Rows from expert 56 of block 5 of the encoder, named by matrix and row number. Rows with one number belong to one neuron. Each number is 128 + 32 x the weight over its row's rms, rounded and kept within 0 to 255. All counts start at 0. After the name is the row's rms in percent of the matrix's.
# gate: expert gate (encoder.blocks.5.mlp.gate, 64x128x128), inputs 0-63
# up: expert up (encoder.blocks.5.mlp.up, 64x128x128), inputs 0-63
# down: expert down (encoder.blocks.5.mlp.down, 64x128x128, transposed), outputs 0-63
gate.10 056 [ 89 127  91  80 159 146 139 141 134 148 126  70  86 119 117  95 113 144 107 144 112 158 166 127 117 164 164  88 154 103 131 159 124 136 147 145 140  95  81 146  81 117 118 108 115  78 168  81 155 126  79 229 123 120  66 147  85  52 149  99 138  87  87  71]
up.10 052 [124 131  85 178 165 112 124 116 144 119 115 106 162 117 160 177 114 163 126 126 130 107  96 154  51 111 176 116 122 125 133 134 109 217 146 110 131 105 141 112 197 110 146 117  17 170 149 156  88 147  91  91 164  87 104 103  93 130  96  51 149  89 174 120]
down.10 055 [131 153 112 116 128 136 148 161 148 153 147 123 192  85 100 111  64  93 110 125 169 171  15 120  86 108 189 124 122 122 158 105 101  67 113  94 109 158 172 180  74 165 117 138 154 111 145 132 113  87 139  88 169 181 133 144 130 111 137 175 130 144 137 119]
gate.11 059 [ 81 151 189 124 124  99 147 141 117 128 178 108 166 140  64 103 128 137  87 156  81  81 178 136 139 150 116 160 125 107 119 129 153 148  65 137 180  92 146 107 105 115 161 109 135 145 118  39 124 108 136 172 106 131 174 108 131 101 130 161 119 130 145 197]
up.11 057 [149  89 154  69  76 107 115 156 125  87 185 118 118  99 169 122  92 111 168 110 135 173 149 123 143  86 213 106 172 111 126 129 169 121  95 154 104  94 139 136 143 159 129 141 168 154 118 143  94 101 188 127  61 133 153 153  49 132 148  60 115  92 105 132]
down.11 054 [ 79  90  77 150 132 177 101 121 131 137 133 112 105 132 156 103 119 161 158 121  84 140 167 163 107 105 130 136 129 100  66  80 146 117 141 157 101 124  98 108 143  88 116 159 118 187 102 147 159 180 167 156 160 153 140  60  88 108 146 107  91 131 143 122]
gate.12 126 [164 101  96 143 179  63 123 170  50 124 130 120 155 147 116  90  85 113 181 122 170  97 158 108 117 127 125 129 202 126 134  93 127 123 128 151  72  94  98 114  76 154 145 134 150  93  78  42 110 147  62 157 149 102 137 114 125 145 122 128 124 141 115 184]
up.12 124 [103 139 168 109  84 155 165  91 200 164  99 112 109 112 127 163 127 117  64 149  78 127 132 124 117 118 124 123  79 108 144 134 138 119 122  61 175 155 129 123 205 114 121 156 160 125 136 255 117  83 199 111 103 121 102 118  92 125 131 129 122 104 149  60]
down.12 127 [131 136 137  79 144 128 181 146 127 137  76 153 112 150 176  91 146 181 134 146 116 163 156 136 125 107 191 192  76 128 133 129  94  96 155 122  97  89 154  75 115 125 171 142 132 119  62 120 129 106 148 159 109 144 143  97 125 110  16  54 117  76 179 123]
gate.13 094 [128 100 135 164 110 132 154  97 165 102 164 172 103 121 161 165 224  92 171 131 165 125 160  97  95  99 130 127 179 148  73 120 118 145  99 109  98 114 164 130  93 116 154 120  98  52  96  88 142 145  93 114 169 104  92 129 116 171 123 172  87 141  80 145]
up.13 107 [153 128  92 121 153 123 126 112 127 134  58 126 126 139 110 103   8 132 116 126 131 142 121 134 183 145 117 164 118  91 148 160  70  99 173 179 186 135  79 106 126 158  92 126 131 169 207 158 105  92 155 150  68 125 143 181 115  92 130  82 167 124 161 127]
down.13 095 [ 82 151 198 114 108  78 106 100 162 164 148  98 200 100 110  64 133 107 192 114 146 103  93 135 136 172 148 141 139 196 127 146 169 186  95 156 175 126  99 139 187 100 150 115 198 143 164 149 137 106 127 159 165 159 163  97 127 129  89 128 180 135 158 145]
gate.14 089 [ 99 164  97 139 120  98 136 186  88 109 130  38 133 120 118 108 133 148 127 142 102 112  83 122 133 138 152 168 191 174 157 154 139 121 148 106 113  92 141 173 107 146 130 188 143 145 111  39 135 200 137 124 110 149 155  71 134 133  81 159 121 119 170 178]
up.14 091 [165 116 136 148 183 186 150  79 157 120 109 176  90 134 143 173 114 127 116 110 122 126 160 117 159 138 107 110 110 138 102 108 125 133  97 172 136 158 126 184 152  80 162  81  99  87  94 169 132  76 118 139 182 131  74 116 155  76 106  99 136 121  99  50]
down.14 093 [ 89 128 111  77 142 117 131 124 138 114 150 185 106 150 117 128 104 192 112 143 171 119  93 133 113 109 181 158 106 137 148 128  80 167  72 132 129 170 215 108 124 103 104  92 159 120 151 112 143 131 136 156 124 163 139 132  73 143  82 108 125 219 183 149]
gate.15 136 [145 171  82 153 113  56 118 204 113 143 121 157 112 107  86 120 125 113 134 180  80 116 110  83 203 140 107 138 139 150 141 172 107 132 150 177 125  99 165 124 119 137 177 119 143 128 138  82 205 155 126 124 128 123 150  98 165 193 124 145  83  66 132 168]
up.15 140 [108  78 149 123 175 176 143  69 151  91 124 117 128 136 173 141 134 152 142 111 172 158 140 175  46  93 178 111 101 114 111 102 137 140 103  60 173 163  95 195 134 119  96 112  98 126 142 157  57 100 139 149 113 145  89 175  72  49 110 119 165 190 110  83]
down.15 133 [167 179 121 101  78 110 175 168 134 137 163  96 170  90 127  39  95 159 145  95 176 208 121 146  59  88 140 157  71  92 172 177 126 120  78 124 131 115 151 140 169 164 137  88 140 151 119 167 141 103  89  86 133  76 136 127 174 140 133 178 111  93 141 149]
gate.16 131 [162  84 127 142 107 175 132 188 175 188 104 167 192 102 121 112 134 105 154  71 129 122 154  86  89 176 164  97 107  53 103 115 113 144 121 124  83 128 166 114 135 122  72 123 140  69 128 134 131 139 157 159 125 119 109 117 146  93 106 166 112 144 125 130]
up.16 124 [165 108 117 144 118 177 116 189 198 170 121 174 182 118 121 115 143 116 122  75 133 118 166 107 102 193 137  74  93  64 108 134  99 175 120 134  66 126 152 134 142  99  70 124 147 108 128 135 136 140 127 155 146 126  80 142 139 111 123 149 104 150 110 113]
down.16 137 [148 128 103 201 126 111 102 172 165 152 106  96  80 154 159 121 120 116 130 202 128 129 131 108 121 125 112  98  90 137  77 173 163 132 112  97 125 109 131 160 103 126  84  73 137 100 135  77 131  84  95 123 184  83 158 188 124 131 104  89 210 131 188 134]
gate.17 151 [167 171  79  85 128  77 131 177 176  58  79  93 105 117 114  58 100 140 108 140  94 116 132 141 164 171  54  77 161 102 157 171 106 123 176 105 168 109 118 130 185 121  99  96  92 119 118 131 109 144 150 163 118  52  97 179  54 140 146 153 156 177 135 114]
up.17 142 [ 87 100 152 169 122 174 118  78  81 199 172 146 169 146 154 198 155  92 143 123 151 153 137 137  93  99 186 172  78 136 103  91 164 128  70 154  87 160 131 119  83 146 150 150 165 156 122 119 130 115  83  83 132 200 157  67 214 123 128  90 118  66 111 146]
down.17 137 [135 132 121 136 136 121 130  92 176 147 118 116 198 140 128 109 147  99 133 137 121 159 171 164 113 166 161 129 148 202  74  98  80 112 145  72 130 113 115 144 153 150 106 149 114 153 164 160 129 157 118 170 197 199 146  94  94 122 155 112 136 159 141 123]
gate.18 061 [175 167 120 138 120 146  98 164 115 116 114 114 141 107 166 172  95 145  80  96 161  86  82 127  74 134 148  44 112 123 179 114 155 165 155 108 154 155  90 147 192  85 105 176 112 174 102 120 105 196 119 145 144 103 121 155 143  72  99  63 125 123 105  78]
up.18 057 [160 155 119 157 164 122 102 125 119 120 120  70 124 154 153 136  99 172  73 153 163  90 180 142  87 143  68  96 148  79 144 133 150 136 120  57 151 129 146 103 129  88 114 157 134 164 113 111 126 193  97 148 112  82  95 157 155  92 125  69 124 136 121 105]
down.18 063 [ 87 114 162  87  67  85 109 127 115 130 122 171 153 129 149 118 146 122 107 146 167 162 131  85  21 142 206  74 124 123 133 150  99 126  74 128 137 148 127 123 109 122  98 175 140  92 159 152 183 146 105 176 112 142 153 117 154 138 132  88  77 120 125 140]
gate.19 121 [ 99 129 141 163 178  99  67 155 120 177  98 129  74 162 150 108  84 176 127 119 160 184  74 112 121 136 176  98 121 124  53  80 127 137 126 169 120 127  94 102 179 125 131 125  83 101  98 114 116  83 110  83 126 119 122 162 141 130 115 101 107 110 141 152]
up.19 115 [144 135 108  90 117 144 167 120 107  82 126 123 222  82 103 149 171 102 109 147  89 124 133 137 172 136 112 102 102 136 169 145 137 145 122 135 136 134 140 181  49 154 118 114 142 151 156 127 146 170 141 176 102 129 111  70 113 139 121 140 144 149 127 101]
down.19 116 [159 151 183  80  85 135 142 106 116 144  86  68 124 138 134 145 138 102  94 121 138  73 120  54 178 139 146 127 174 136  66 120 145 123 150 103 107 163 148 112  77 173 100 126 125 113 131 172 138 143 121 101 118 203 134 100 179 151 104 100  99 116 141  99]
gate.20 069 [111 108  97 108 123 166 135  97 167 139  64 135  92 159 125 122 102 194 154 128 176 101 131 142  69 132 158 130 156 134 112 122 117 147 138 157 102 134 129  73  97  92 104 144 176 196  84 119 148 161 112  72 115 153 138 174 125 141 102  93 156 139 100 149]
up.20 075 [119 131  88 171 166 122  69 174 132 127 148 111 142 131 135 143 100 129 139 105 111 156 107 120 217 142  94 142 108  78 180 144 106  69  92  56 157 122 116 186 125 165 162 108 107  73 130 118 150  49 111 177 120  95 128 133  98 110  91 138 142 116 139 145]
down.20 075 [145  90  86  77  76 177 108 140 194 140 116 124 177 107 105 126 147 119 105 145 130  76 120 114  92  89 135 168 135 114 151 156 181 111  94  53 153 129 187 131  73 128 107  86 130  96  91 122 117  98 103 103 169 163 143 134 103 124 165 158 109  69 135 143]
gate.21 098 [135 120 100 103 104 147 177 122 113 108  72  95 135 134  49 152 149 132  84 149 109  92 121 138 140 140  99  93 154 121 114 139 173 118 140 125 121 109 150 110 139 178 204 160 147 126  99  30 129 156 138 157 136 137 111 139 146 113  87 133 150 129 158 150]
up.21 096 [132 102  91  99 192 125 191 146 104 115 108 155 121  87 130 161 126 142 112 145 170 115 117 135 127 103 176 190 141  80 180 113 145 172  96 126  90 102  87 100 123 112 122 111  51 101  87 156 169 138 130 113  78 143 126 155 165 148 126 164 195 141 179  64]
down.21 096 [111 181  76 113 119 143 162 112 129  99 211 144  71 160 162 128 137 111  55 103 161 113 116 141 190 162 141 111  96 110  71  94 110  93  97 152 124 147 150  63 119 177 189 126 156  83 132  90 188  87 119 129  52 128 152 169 190 149 134 129  89 126 129 109]
gate.22 071 [ 78 105 146 126 133 110  98 119 145 157 126  99 168 123 157 119 165 155  71 111 100 134 132 121 168  80 154  93  94 185 167 102  70 129 147 181 114 155 146  91 197 122 157 121 125 115  88 133 109 153 167 139 135 166 129  95 101 140  99 107  88 140 138 104]
up.22 067 [126 147 138 153 180 148 175 143 110  36 156 104 162 122 142 157 119 117 137  89 128 131 103 128 129 124 118 146 124  99 173 127 130  91 118 115  93 136 112  89 157 133 141 107 119 137 106  54 118  95 158 145  96 148 136 137 127  86 178 167 153 108 111 157]
down.22 067 [139 102 165  91 140 134 111 147 143 178 133 165 115 117 120 146 124  90 156 120 121 153 161 128  59 140 178  69 126 109  36 121 189 146 122  76 164 108  90 117 131  97 148 120 128 137 161 201  90 163  61 149 123 137 131  86 124 105 176 162 117  93  85 114]
gate.23 146 [ 81 123  94 111 150 133 114  83 122 116 170 181 176 157  86 131 148 178 100 131 155 102 124 111 170  91 121 149 161 122 134  66 167 167 151 109 163 107 123 109 117  63 167 103 117 137 121  73 115 142  92 108 158 159 104 180 150 158 157 119 102  64 119 154]
up.23 147 [ 98 119  54 121 160 134 112 102 167 113 137 176 190 154  70  99 159 172 131 117 179 111 113  96 135  91 106 146 162 132 114 104 144 175 160 101 183  83 120  91 149  69 156 116 106 162 156  93 112 126  84 112 135 136  68 164 178 163 135 136 163 112 115 146]
down.23 137 [152 141 112  94 160 177 132  85  83 101  74 142  65 158 131 116 138  93 131 182  70 108 150 160 152 141 114 119 155  99 152 139  78 117  64 119 175 119 146 118 120  65 198 139 140 179 130  80 154 152 118 143 185 181 146 138 114 119 175 138 196 133 128 102]
gate.24 134 [120 144  97  49 103 125  68 144 166 100 161 118 113 127 180 112  41 104  95 112 155 139 102 119 149 102  96  91 108 101 154 162  99 122 126 141 166 112  80  86 152  84 134 148 152 129 117  95  86  73 144 150 129  97 159 138 125 117 146 146 164 149 137 147]
up.24 133 [146 172  89 112  71 121  97 154 171 100 117 100 144 123 201 117  91 142  74 112 165 105 116 141  96  80 117 105 126 105 122 157 127 109  88 161 102 111  98  76 139 132 123 108 153 105 150 126  95  93 131 113 123  86 129 159 115 108 152 101 131 137 153 146]
down.24 128 [120 109 112 149 180  96 103 101 100  93 182 130 152 142 110 138  99 149 130 166 144  51 103 123 141 172  83 130 108 129 148 158 116 121  88 124 152 195 135  66 157  96 153  88 119 114 100  41  81  90 121 172  87 156 157 144 133 125  98 161  82 153 105 139]
gate.25 084 [150 126 118 131 155 150 111 179 149 123  92 112 106 106 145 191 150 123 179 128 166 149 130 117  66 139 135  67 153 178 135 110 181 170 115 163 133 128  92 147 175 142 110  94 152 105 144 104 133  76 149  90  86 161  62 138  80 157 150 160 136 103 109  36]
up.25 094 [102 172 168  92 165 145 140 131 114 120 126 120  78 112 152 164 117 112 128 176 130 130 163 116  86 102 116 100 124 112 119 135 163 172  86 191 121 109  84  78 150  96 130 156 198 185 136 144 179 162 132 140 107 129 154 148  99 136 124  81  62 155 115 106]
down.25 085 [119 115 144 134 147 150 139  88 137  71  63 115 154 148 129 160 137 140 185 132 100 127 119 132 149 158 151 139 147  92 117 122 134 100 133  78 137 102  40 114 145  76 194 187 116 145 184 201 101 112 145  93 119 134 119 118 142 131 150  84 156  90 128 106]
gate.26 130 [185 115 118 123  85 105 133 140 107 134 164 122 146 129 143 142  90 106 202 148 164 124 139 126 140 133  80 147 115 118 163 142 164 125 111  57 191  64  88 173 130 131 120  67  71  77 133  78 164 116 183  84 111 125 164 107  70 154  83 193 127 125 128 170]
up.26 126 [181 125 136 125 119 127 117 143 109 158 170 120 153 127 148 161  83  80 180 146 155 124 138  97 140 123  75 143 122 113 149 134 165 125 128  55 184  82  96 172 121 142 125  61  62  82 131  73 176 132 191 100 115 124 153 108  82 156 101 212 113 124 128 156]
down.26 136 [164 138  99 161  93 132 135 128 114  76 162 111  82 134 143 163  84 100  87  92 144 120 126  92 126 159  91 181  35  66 126 117 153 167 138 115 147 171 130  86 170 114 103 122 127 136  90 160 116 112 131 144 129 113 122 146  69 135  99 155 150 183 158 131]
gate.27 131 [153 119 104 124  56 184  58 143 168 129 198 127 140 104 151 140 139 147  52 122 179 132 115 134 116 133 138 141 158 110 142 100 125 138 145 112 117  63 117  81 164 141 122 124 169 109  93  66 148 136  61 113 192 138 121  93  85 184 146 189 149 130 100  93]
up.27 131 [120 135 160 126 193  93 185 130 105 138  33 112 121 122 121  97 121  84 185 117 101 122 143  91 154 137 122 129 119 135 138 178 121 125 121 140 143 187 131 184 103 128 140 145  91 135 115 209 111 119 189 138  66 107 156 179 156  89  81  92 121 105 126 170]
down.27 132 [137 220 111 164 149 143 158 123 106 103 113 120 139 149 135  45 112 158 147 113 186 107 220 136 126 178 133 128 121  87 135 116 133 139 119 151  98 120  79 163 149 119 126  64 113 162 147 190 109  93  83 137 142  66 130  49 123 131  98 116 123  58 121 181]
gate.28 057 [ 85  95 124 119  81 179  92 125 151 144 178  94 116 138 184 108 142 118 204 132  86 100 190 117  88 119  81  83 125 123 140 139 129 130 113 163 122 148  59  92 155  97 115 132  52 107  78 167 117 171 120 168 132 139 122  48  93 100 147 172 146  81 149 152]
up.28 057 [135 104 151 158 123 144  98  70 158 155 146 167 150 145 127  97 179 158 126 126 181 116 184 149  94 173 130 154 160 100 119 129 173 148 128 149 124 171 112  81 113 124 131 102 143 144  89 208  95 134 143 161  90 137  93 104 180 160 153 186 168  95 115 103]
down.28 059 [146  71  73 138 170 135  82 123 165 125 108 143 152 162 112 164 120 153 186 170 207 156 172 122 109 128 149 103 166 151 162 133 155 183  56  92 122 156 123 144 117  91 117 137  91 119  97 129 100 144 146 130 163 139  97 126  97 125  84 148  80  80  57 139]
gate.29 094 [133  94 131 183  98 118  66 164  90 162  83 154 134 103 140 144 131 127 136  79 111 169 171 110  93  53  97  95 149 146 123 142 195 153 121 137 103 104  98 112 166 161 120 127 146 101 143  64 120 166 160 163 153 103 135 161  77  96  71 136 132 123 171 169]
up.29 090 [132  72  80 173  98 100  92 114  73 117  97  97 176 100  80 123 164 121 117  94 113 152 190 133  93  58 161 105 133 141 102 142 156 161 121  95 144 139 138 120 186 172 134 127 192 102 132  84 120 130 183 183  90 114 100 132  94 118 122 140 168 112 154 152]
down.29 090 [161 131 107  90 110 125  84 131 155  81 116 103 127 143 148  83 157 207 183 167 139 153  85 182 102 166 103 114 136 137 119  95 138 139 141 108 133 158 121 115 194 118  73  47 116 154 177  71  92 110  91 156 106 173  95  75 110 130 160 168  92  92 105 138]
gate.30 113 [125 120 158 118 115 168 194 134 146 160 118 103 115 100 137 159  49 138 153 140 126 126  92 134 182 117 137 155 165 154 126 101 102 169 125 129  69  87 117  94 118 151  79 129 173 130 178  42 173 114  84  90  99 170  93  97 124 111 118 125 128 166 142 155]
up.30 121 [111 102  93 153  73 103  78  89 126 127 134 145  98 125 139 116 212  92 123 129 138 135 134 153  84 106  69 118  92 109 138 126 128 137 160 125 158 165 111 141 167 120 147 154  52 115 103 194 104 149 133 153 204 129 138 148 124 139 125 139 145  97 125 105]
down.30 130 [145 145 147 166 134 131  90 152  91 141  74 157 134 138 111 166 121  81  88  81 111  99 155 133 150  83 137 136 149 177 139 121 141 110 169 103 108  75 109 114 187 101 162  84 125 135 138 128 148 179 179 109  76 135 150 130 135 122 165 104 142 158 202 150]
gate.31 118 [127 210  58 141 112 140 157 181  93 175 172  88 155 161 137 132  57 152 125 105 111 145 113  99 144  95  76 181 149 149 121 127 128  53  89  81  99 108  82 149 114 152  97 131 104 120 140  98 151 149 168  62  77 121 123  85 103  79 115 109 128 121 145 191]
up.31 103 [102  67 183 122 115 119 125  64 165  64  96 146  76  91 121 117 155 124 112 137 150 124 138 131 143 151 184 133 154 102 120 135 129 197 160 126 111 147 157 151  91 110 130 101 114 152 110 138 122  79 122 151 182 111 121 172 192 170 122 157 158  86  94  57]
down.31 110 [134  99 159 114  88 128 156 148 115 131 175 135  88 162 158 114  97 116 172 103 133 156 145  92  94  52 128 155 197 118  92 139 118 103 118 123 130  95 116 118  98 148 114 128 139 129 122 147 177 131  57  75 161 104  97 151 127 142 191 136 133  54 104 183]
gate.32 102 [130 127 125 123 164 110  89 136  94 117 119 119 125  81 148 135  97 144 153 140  86  91  48  89 117  73  95  99 149 178 131  64  97 155 159 103 109 123 160 100 165 117 109 168 121 153  79 137  68 129 162 146 145 122 170 139 182 112 142 165 158 127 122 153]
up.32 096 [153 155 119 130 100 179 175 109 163 143 100 156 113 182 116 109 123 106  91  65 112 161 190 190 127 186 119 152  92  76 114 188 138  94 116 151 148 131  87 173  76 145 147  99 115 104 163 139 200 135  70 113 136 115 117 121 101 140 143  86  95 110 142 107]
down.32 114 [ 69  70 161  93 152 104 126  83  75 127 126 178 120  93 155  94 180 105 172 159 113 146  77 105 147  73 147 132 153 144  96 207 154  90 144 143 147 160 142 129 123 173 155 110  80 150 134 150 100  84 139 109 157 134  87 125 163 108 144  75 147 144 116  84]
gate.33 063 [139 133  81 126 141 125  96 113 152 138 151 228 116 161 131 126 182 112  60 171  84 148  71 148 153 127 136 176 110  75  75  86 142 185  61 100 131 190 114 134 158  76 142 145 105 141 136 104 175 171  83 194  76 124 136 133 101 125 118 160 113 124 110 148]
up.33 061 [ 94  72  86  99 107 148 113 152 113 151 177 128 126 165 142 114 170 172 103  88  93 168 167 136 194 119 150 111 112 143  76 131 123 127  92 155 100 154 128 148 118 141 134 107 173 125  83  73 159 114 159 154 106  84 165  93 149  59 174 159 150 141 131 121]
down.33 068 [126 113 103 104 136 132 133 147 104 108 195 215  84 119 131 194 155 119  54 141 155 122  83 155 182 145 126 103 133 159  93 140 128  57  80 136 157  87 147 146  91 120 142 162 148  89  85 156 170 148 141  70 103 122 135 120 149 138 137  76  73  88 171 125]
gate.34 084 [103 115  85 133 139 171  72 114 172 105  52 128 101 161 170 132 152 150 151 132 120 133 189  64 144 132 172 119 104 152 125 123 119 127 119  74 128 146  90 179  85 126 133 121 195 164 155  97 163 146 156 137 137 121 132 175 140 151 188 129  63 143 118 110]
up.34 080 [130 163 204 182 147 180 188 165 130 141 142 124 147  44 115 148 116 115 133 161  95 122  78 160 126 144 135 131 204 105 113  82  88 119 113 157 110 145 128 126 154 133 173  98 165 105 124 164  70 136 127 108 124 153  88 133  91 122 103 136 128  93 124  62]
down.34 081 [120  98 110 136 173 121  96 110 168 208 114 135 142 109 121 148 122  99  82 116 124 141 149 123 128 108  76  83 132 122 206 122 146 127 124 118 100 154 140 176 122  62 131 150 118 161 169 144 155 158 108 161 166  66  79 115  99 118  79  42 143 163 118 110]
gate.35 109 [ 91 134  91 138 134  96 110 149 156  87 114 163 101 174 144  90 141 162 108 125 120  75 198 139 160 152 152 110  97 144 140 132 114  98 154 193  96 111 176 141 142 126  85 107  94 170 163  68 150 148 147 122  70 115 130 108  97 133 145 108 137 119 128 119]
up.35 115 [160 138 144  93 112 139 150 107 103 119 190  97 152  81 106 171 100  87 127 138 150 178  71 121  83  83 121 127 141 148 121 116 160 129 113  63 139 123 104 136 107 136 199 136 145  97 103 145  96 114 103 142 215 136 130 140 146 123 127 130 125 138 114 120]
down.35 127 [101  95 131 137 124 158  63 100 119 168 121  91 202 132 197 137 102  93 175 137 114 138 138 120 170  66  77 140 126 112 165  99 109 115 135 158 103 137 137 134 146 128  76 170 132 112  35 191 150 112 172 140 150 158 124 148  91 162 121 154  92 168 157 130]
gate.36 044 [101 125 167  99 159  89 101 140 131 144 101  90  82 151 119 103  99 152 134 121 107 113 140 148 105  91 169 122 175 140 120  90 128 143  96 147 150 119 133 135 113  66 193 127 156 139 110 168 102 156 162  89 118 115  94  62  51 136 115 111 150 104 120 102]
up.36 046 [126 153 129 135 126 145 170  54 107  96 100 151 135 117 111 134 162 140 118 157 110 109 107 150 195 131 132 127 127  84 160 184  93 141 108 137 140 140 139 140 164 127 104  96  80 166 227 147 107 164 162 110 139 141 126 130 120 138 132 214 132  78 112 152]
down.36 044 [158 124  94 153 130 100 130 127 162 107 146 153 123 159 127 165 124 119  44 100 102  78 174 103  55 147  78 169 136 162 125 152 141 140  57  95  96  44 177  91 123 156  98 179 108 119  58 104  69  90 110 166 231 124 123 138 134 118 122 120 140 140 106 157]
gate.37 148 [ 97 109 149 109 122 127 162 154 111 138  65  67 121 120 114 139 146 144  78  75 163 155 169  67 156 150 168 109 162 100 133  86 123 136 104 179 186  94  95 121 147 108 173 114 129  85 133 209 154 137  84 203 124 145 145 153 151  69 107 135 161 149 143 146]
up.37 147 [165 183 130 148 118 150  80  95 150 141 161 185 157 109 129 131 101 111 166 180  50  86  85 165 108  85 119 143 110 128 104 162 114 163 149  87  75 133 155 102 117 131 101 135 133 170 117  90  89 143 178  62 167 135 125 121  93 160 145 156  83  65  96 133]
down.37 152 [151 168 120 159 127  78 131 135 126  84 105  79 113 101 136 106 105 127 105  95 118 142 103 162 167 139  81 153 205 192 126  81 132 110 128 106  56  50 167 126 117 141 124  86 125 105  91  58 153 136 129 138 131 154 172 155 115 124  86 187 129 140 140 131]
gate.38 073 [ 97  74 142 115 124 141  83 114 137 144 148 122 129 140 127 124  17 124  65 140  79 125 169  86 124 117  82 181 127 142 113  91 103 147 143 170 143 216 151 128  81 157 136 130 126 170 150 104 212 109  65 168 127 117 102 142 179 116 150 135 148 125  85 200]
up.38 071 [167 118 151 143  91 122 130  89 124 167  96 136 176 110 161 157 174 142 134 106 157  83 129 134 129 115 152 100 140 106 115 144 140 138 122 155 135  60 103 114 213 161 108 135 131 100 132 148 106 165 181 102  77 103 107 114  70 167 154 166 188 168 164  48]
down.38 075 [127  39 130 156 160  92 108 155 126 168 123 129 123  73  99 170 197 109  58 141  97 154 143 138 142  83 157 107 175  70 143 136 127 150 106 112  72 100 174 170 121 155 137 133  96 133 129 144  97 131 102 137 144 126 190 102  76 104  69 152  80 102 130 105]
gate.39 090 [ 93 151 158 170 118 135  82 146 126 212 160 123 136 147  76 143 140 169  96 122  76 106 166 154  73 126 110 124  94 138 111 110 134 150  43  43 139 112 116 105 123 190  85  99 161  79 131  62 125 169 132 138 115 154 131 107 153 187  85 130 155 167 133  93]
up.39 099 [158 114 172 146  68  76 121 122 163 125 133 106 171 173 143 123 110 141 100 103 102 153 123 143 147 120  91 129 108 175 119 149 126  94 100  88 174 183 138 138  70 221 127  75 147 105 108 125 155 165 123 177 162 118 122 116 151 153 117 107 160 176 137 126]
down.39 082 [164 125 144 161 143 120 116 174 118 161 120 128 125 110  53 172 169 159 139 137 108 124 134 144  94  78 119 101 118 154 114 165 141 159 141 136 150 155 143 205  89  95 120 113 133 153 117 105  92  86 173 117 145 101 117  99 126 147 168 120  52  82 150  90]
gate.40 073 [133  99 176 189  67 109 127 115 159 151  87 108 185 151 132 116 167 155 146 107 131 117 166  92  89 147 108 132 162 138 108 145 126  93 124 145  82 128  81 158  54 117  90 131  70  85 161 102  68 143 109 132  87 134 115 173 187 134 137 123 148  96 123 115]
up.40 078 [ 84 111  94 126 131 189 173 119 106 107 166 173  73 112 181 115 163 139 140 149 109 136 124 105 161 132 149 165 143 190 116 111 125 132  68 138 133 113 174  88 188 132 165 117 109 175 111 134 139 110 100 179 171 111  94 152 108  70  65 152 176 125  36 169]
down.40 076 [111 127 138 132 164 159 139 120  92 156  62  88  52 164 144  76 129 184 207 105 127 175 212 133 118  89 107 202 109  82 156  92 123 149 162 130 171 109 110 137 178 116 128 153 144 149  66  99 178 126 104 144  80 101 123 168 203 118 163 122 105 149  92 110]
gate.41 058 [106 149 203 146 138 109 143  96 145 138 167 146 176  85 135 155 156  58 152  95 112 127  58 186 137 116  87 126  86 179 121  85 106 132 133 158  76 140 118 149  85 159 124 134  88 188 126 165 107 112 115 103 118 123 137 128 153 120 200 106  98  78 152 161]
up.41 064 [144  92 119  88  44 127 175 128 120 122 200 168 106  66 150  98 145  66 116 128 134 164 182 139 124 142 127  76 168  95 160  94 128 127  75 101 101 119 125 117 138 162 122 136 122  68 100  77 103 101 148 164 137 132 159 209 142 109 154 149 139 129 107 107]
down.41 060 [153  88 105 150  77 123 109 146  96 212  34 154 118 123 115 177 133 174 135 112 177 157 138 128  73 157 150 109 118 135 123 142  63 176 155  65 139 155 138 107 148 116  88 144 146 118 105  47 177 144 129 131 163 141 117 159 153 131 106 119 109  80 168 134]
gate.42 075 [162 132 103 132  97 141  60 117 101 177 142 129 118 186 102  95  90 132 104  98 145 133 147 127  47 134  67 113 104  96 119 170 135 130  97  75 155 170 150 108 108  96  67 112 207  74 128 141 183 127 125 178  84  96 149  87 126 170 149  41  98 126 175 160]
up.42 072 [169 119  99 140 100 124  72 136  91 172 136 114 120 183 109 127  91 109  83 106 154 102 147 174  31 141  98 143 121  78 128 137 154 142 117  43 153  89 117 100 109 104  76 146 187 107 154 144 182 150  91 113  54 141 152  97 131 162 140  31 132 131 167 162]
down.42 076 [132 133  83  96 133 144 124 145 133 157 106  80  83 134  98 101 102 189  48 193 126 141 213 117 105  97 107 165 136 160 114 129 143  78 128 112 102 129 176 130 176 131 116  95 124 133 123 117  89  94 128 201 204 138 146  76 181 120 170 171 106 123 127 133]
gate.43 108 [183  61 116 132 119 102 140 169 110 143  94 123 186 118 129 167 118  96 154 144 143 130 125  88 136 122 191 164 133 162 147 195 160 171 186 122 141 123  63 156 119 188 157 163 103  87 157  54  62 114 135 148 156 129  88 113 163 157 141 142 105 131 160  65]
up.43 104 [ 80 174 160 110 125 139 135  73 136  88 170 108  85 152 131  99 117 158 104  99 143 116 126 155 158 142  42 105 127  63 118  72  85  97  57 118 154 150 174  89 113  40 104  96 119 145  90 146 161 109 123 119  76 154 150 120 149 117 116 138 163 115 110 214]
down.43 106 [153 122 185 137 126 101 140  84 133 183 169 110 141 151 171 103 144 103 102 116 121 141 107 101 165 110 136  97 183 147  64 165 158 103  90 137 123 131  81 132 125 113 168 141 157 218 131 110 123 147 169 139  88  63 144 145 167 121  84  85 149 125 173 153]
gate.44 053 [ 91 136 119 188 129 101  87 162 119  76 146  84 116 126 119 110  78  73 130 159 121 114 124 105  99 126  65 154 162 129 152 175 122 120  77  64 185  90 109 139 118 116 167 138 130 151 126 110  96 154 123 198 139  88  79 137 152 120 137  58 166 110 108  89]
up.44 060 [113 138 154 178 131 153  76 139 149 174 151 111  73 135  77 121 113  85 188 106 173 106 162 114 113 143  77 120 130 159 142 129 148 146  34  85 171 107 102 106 139 118 101 134  81 143 156 114  95 179 146 203 151  82 122 117 124  74 112 105 142  85 131 109]
down.44 062 [111 114 129 131 119 104 131  96 150 160 164 135 132  99 120 111 143 120 153 146 181 134  89  91 193 118 216 155 133 152  97 153 115  75  81  91 132 133 169 102 131 176 114 106 152 124 152 174 172 127 158 114  90 136 134 131 150 135 150 128  97 130 137 108]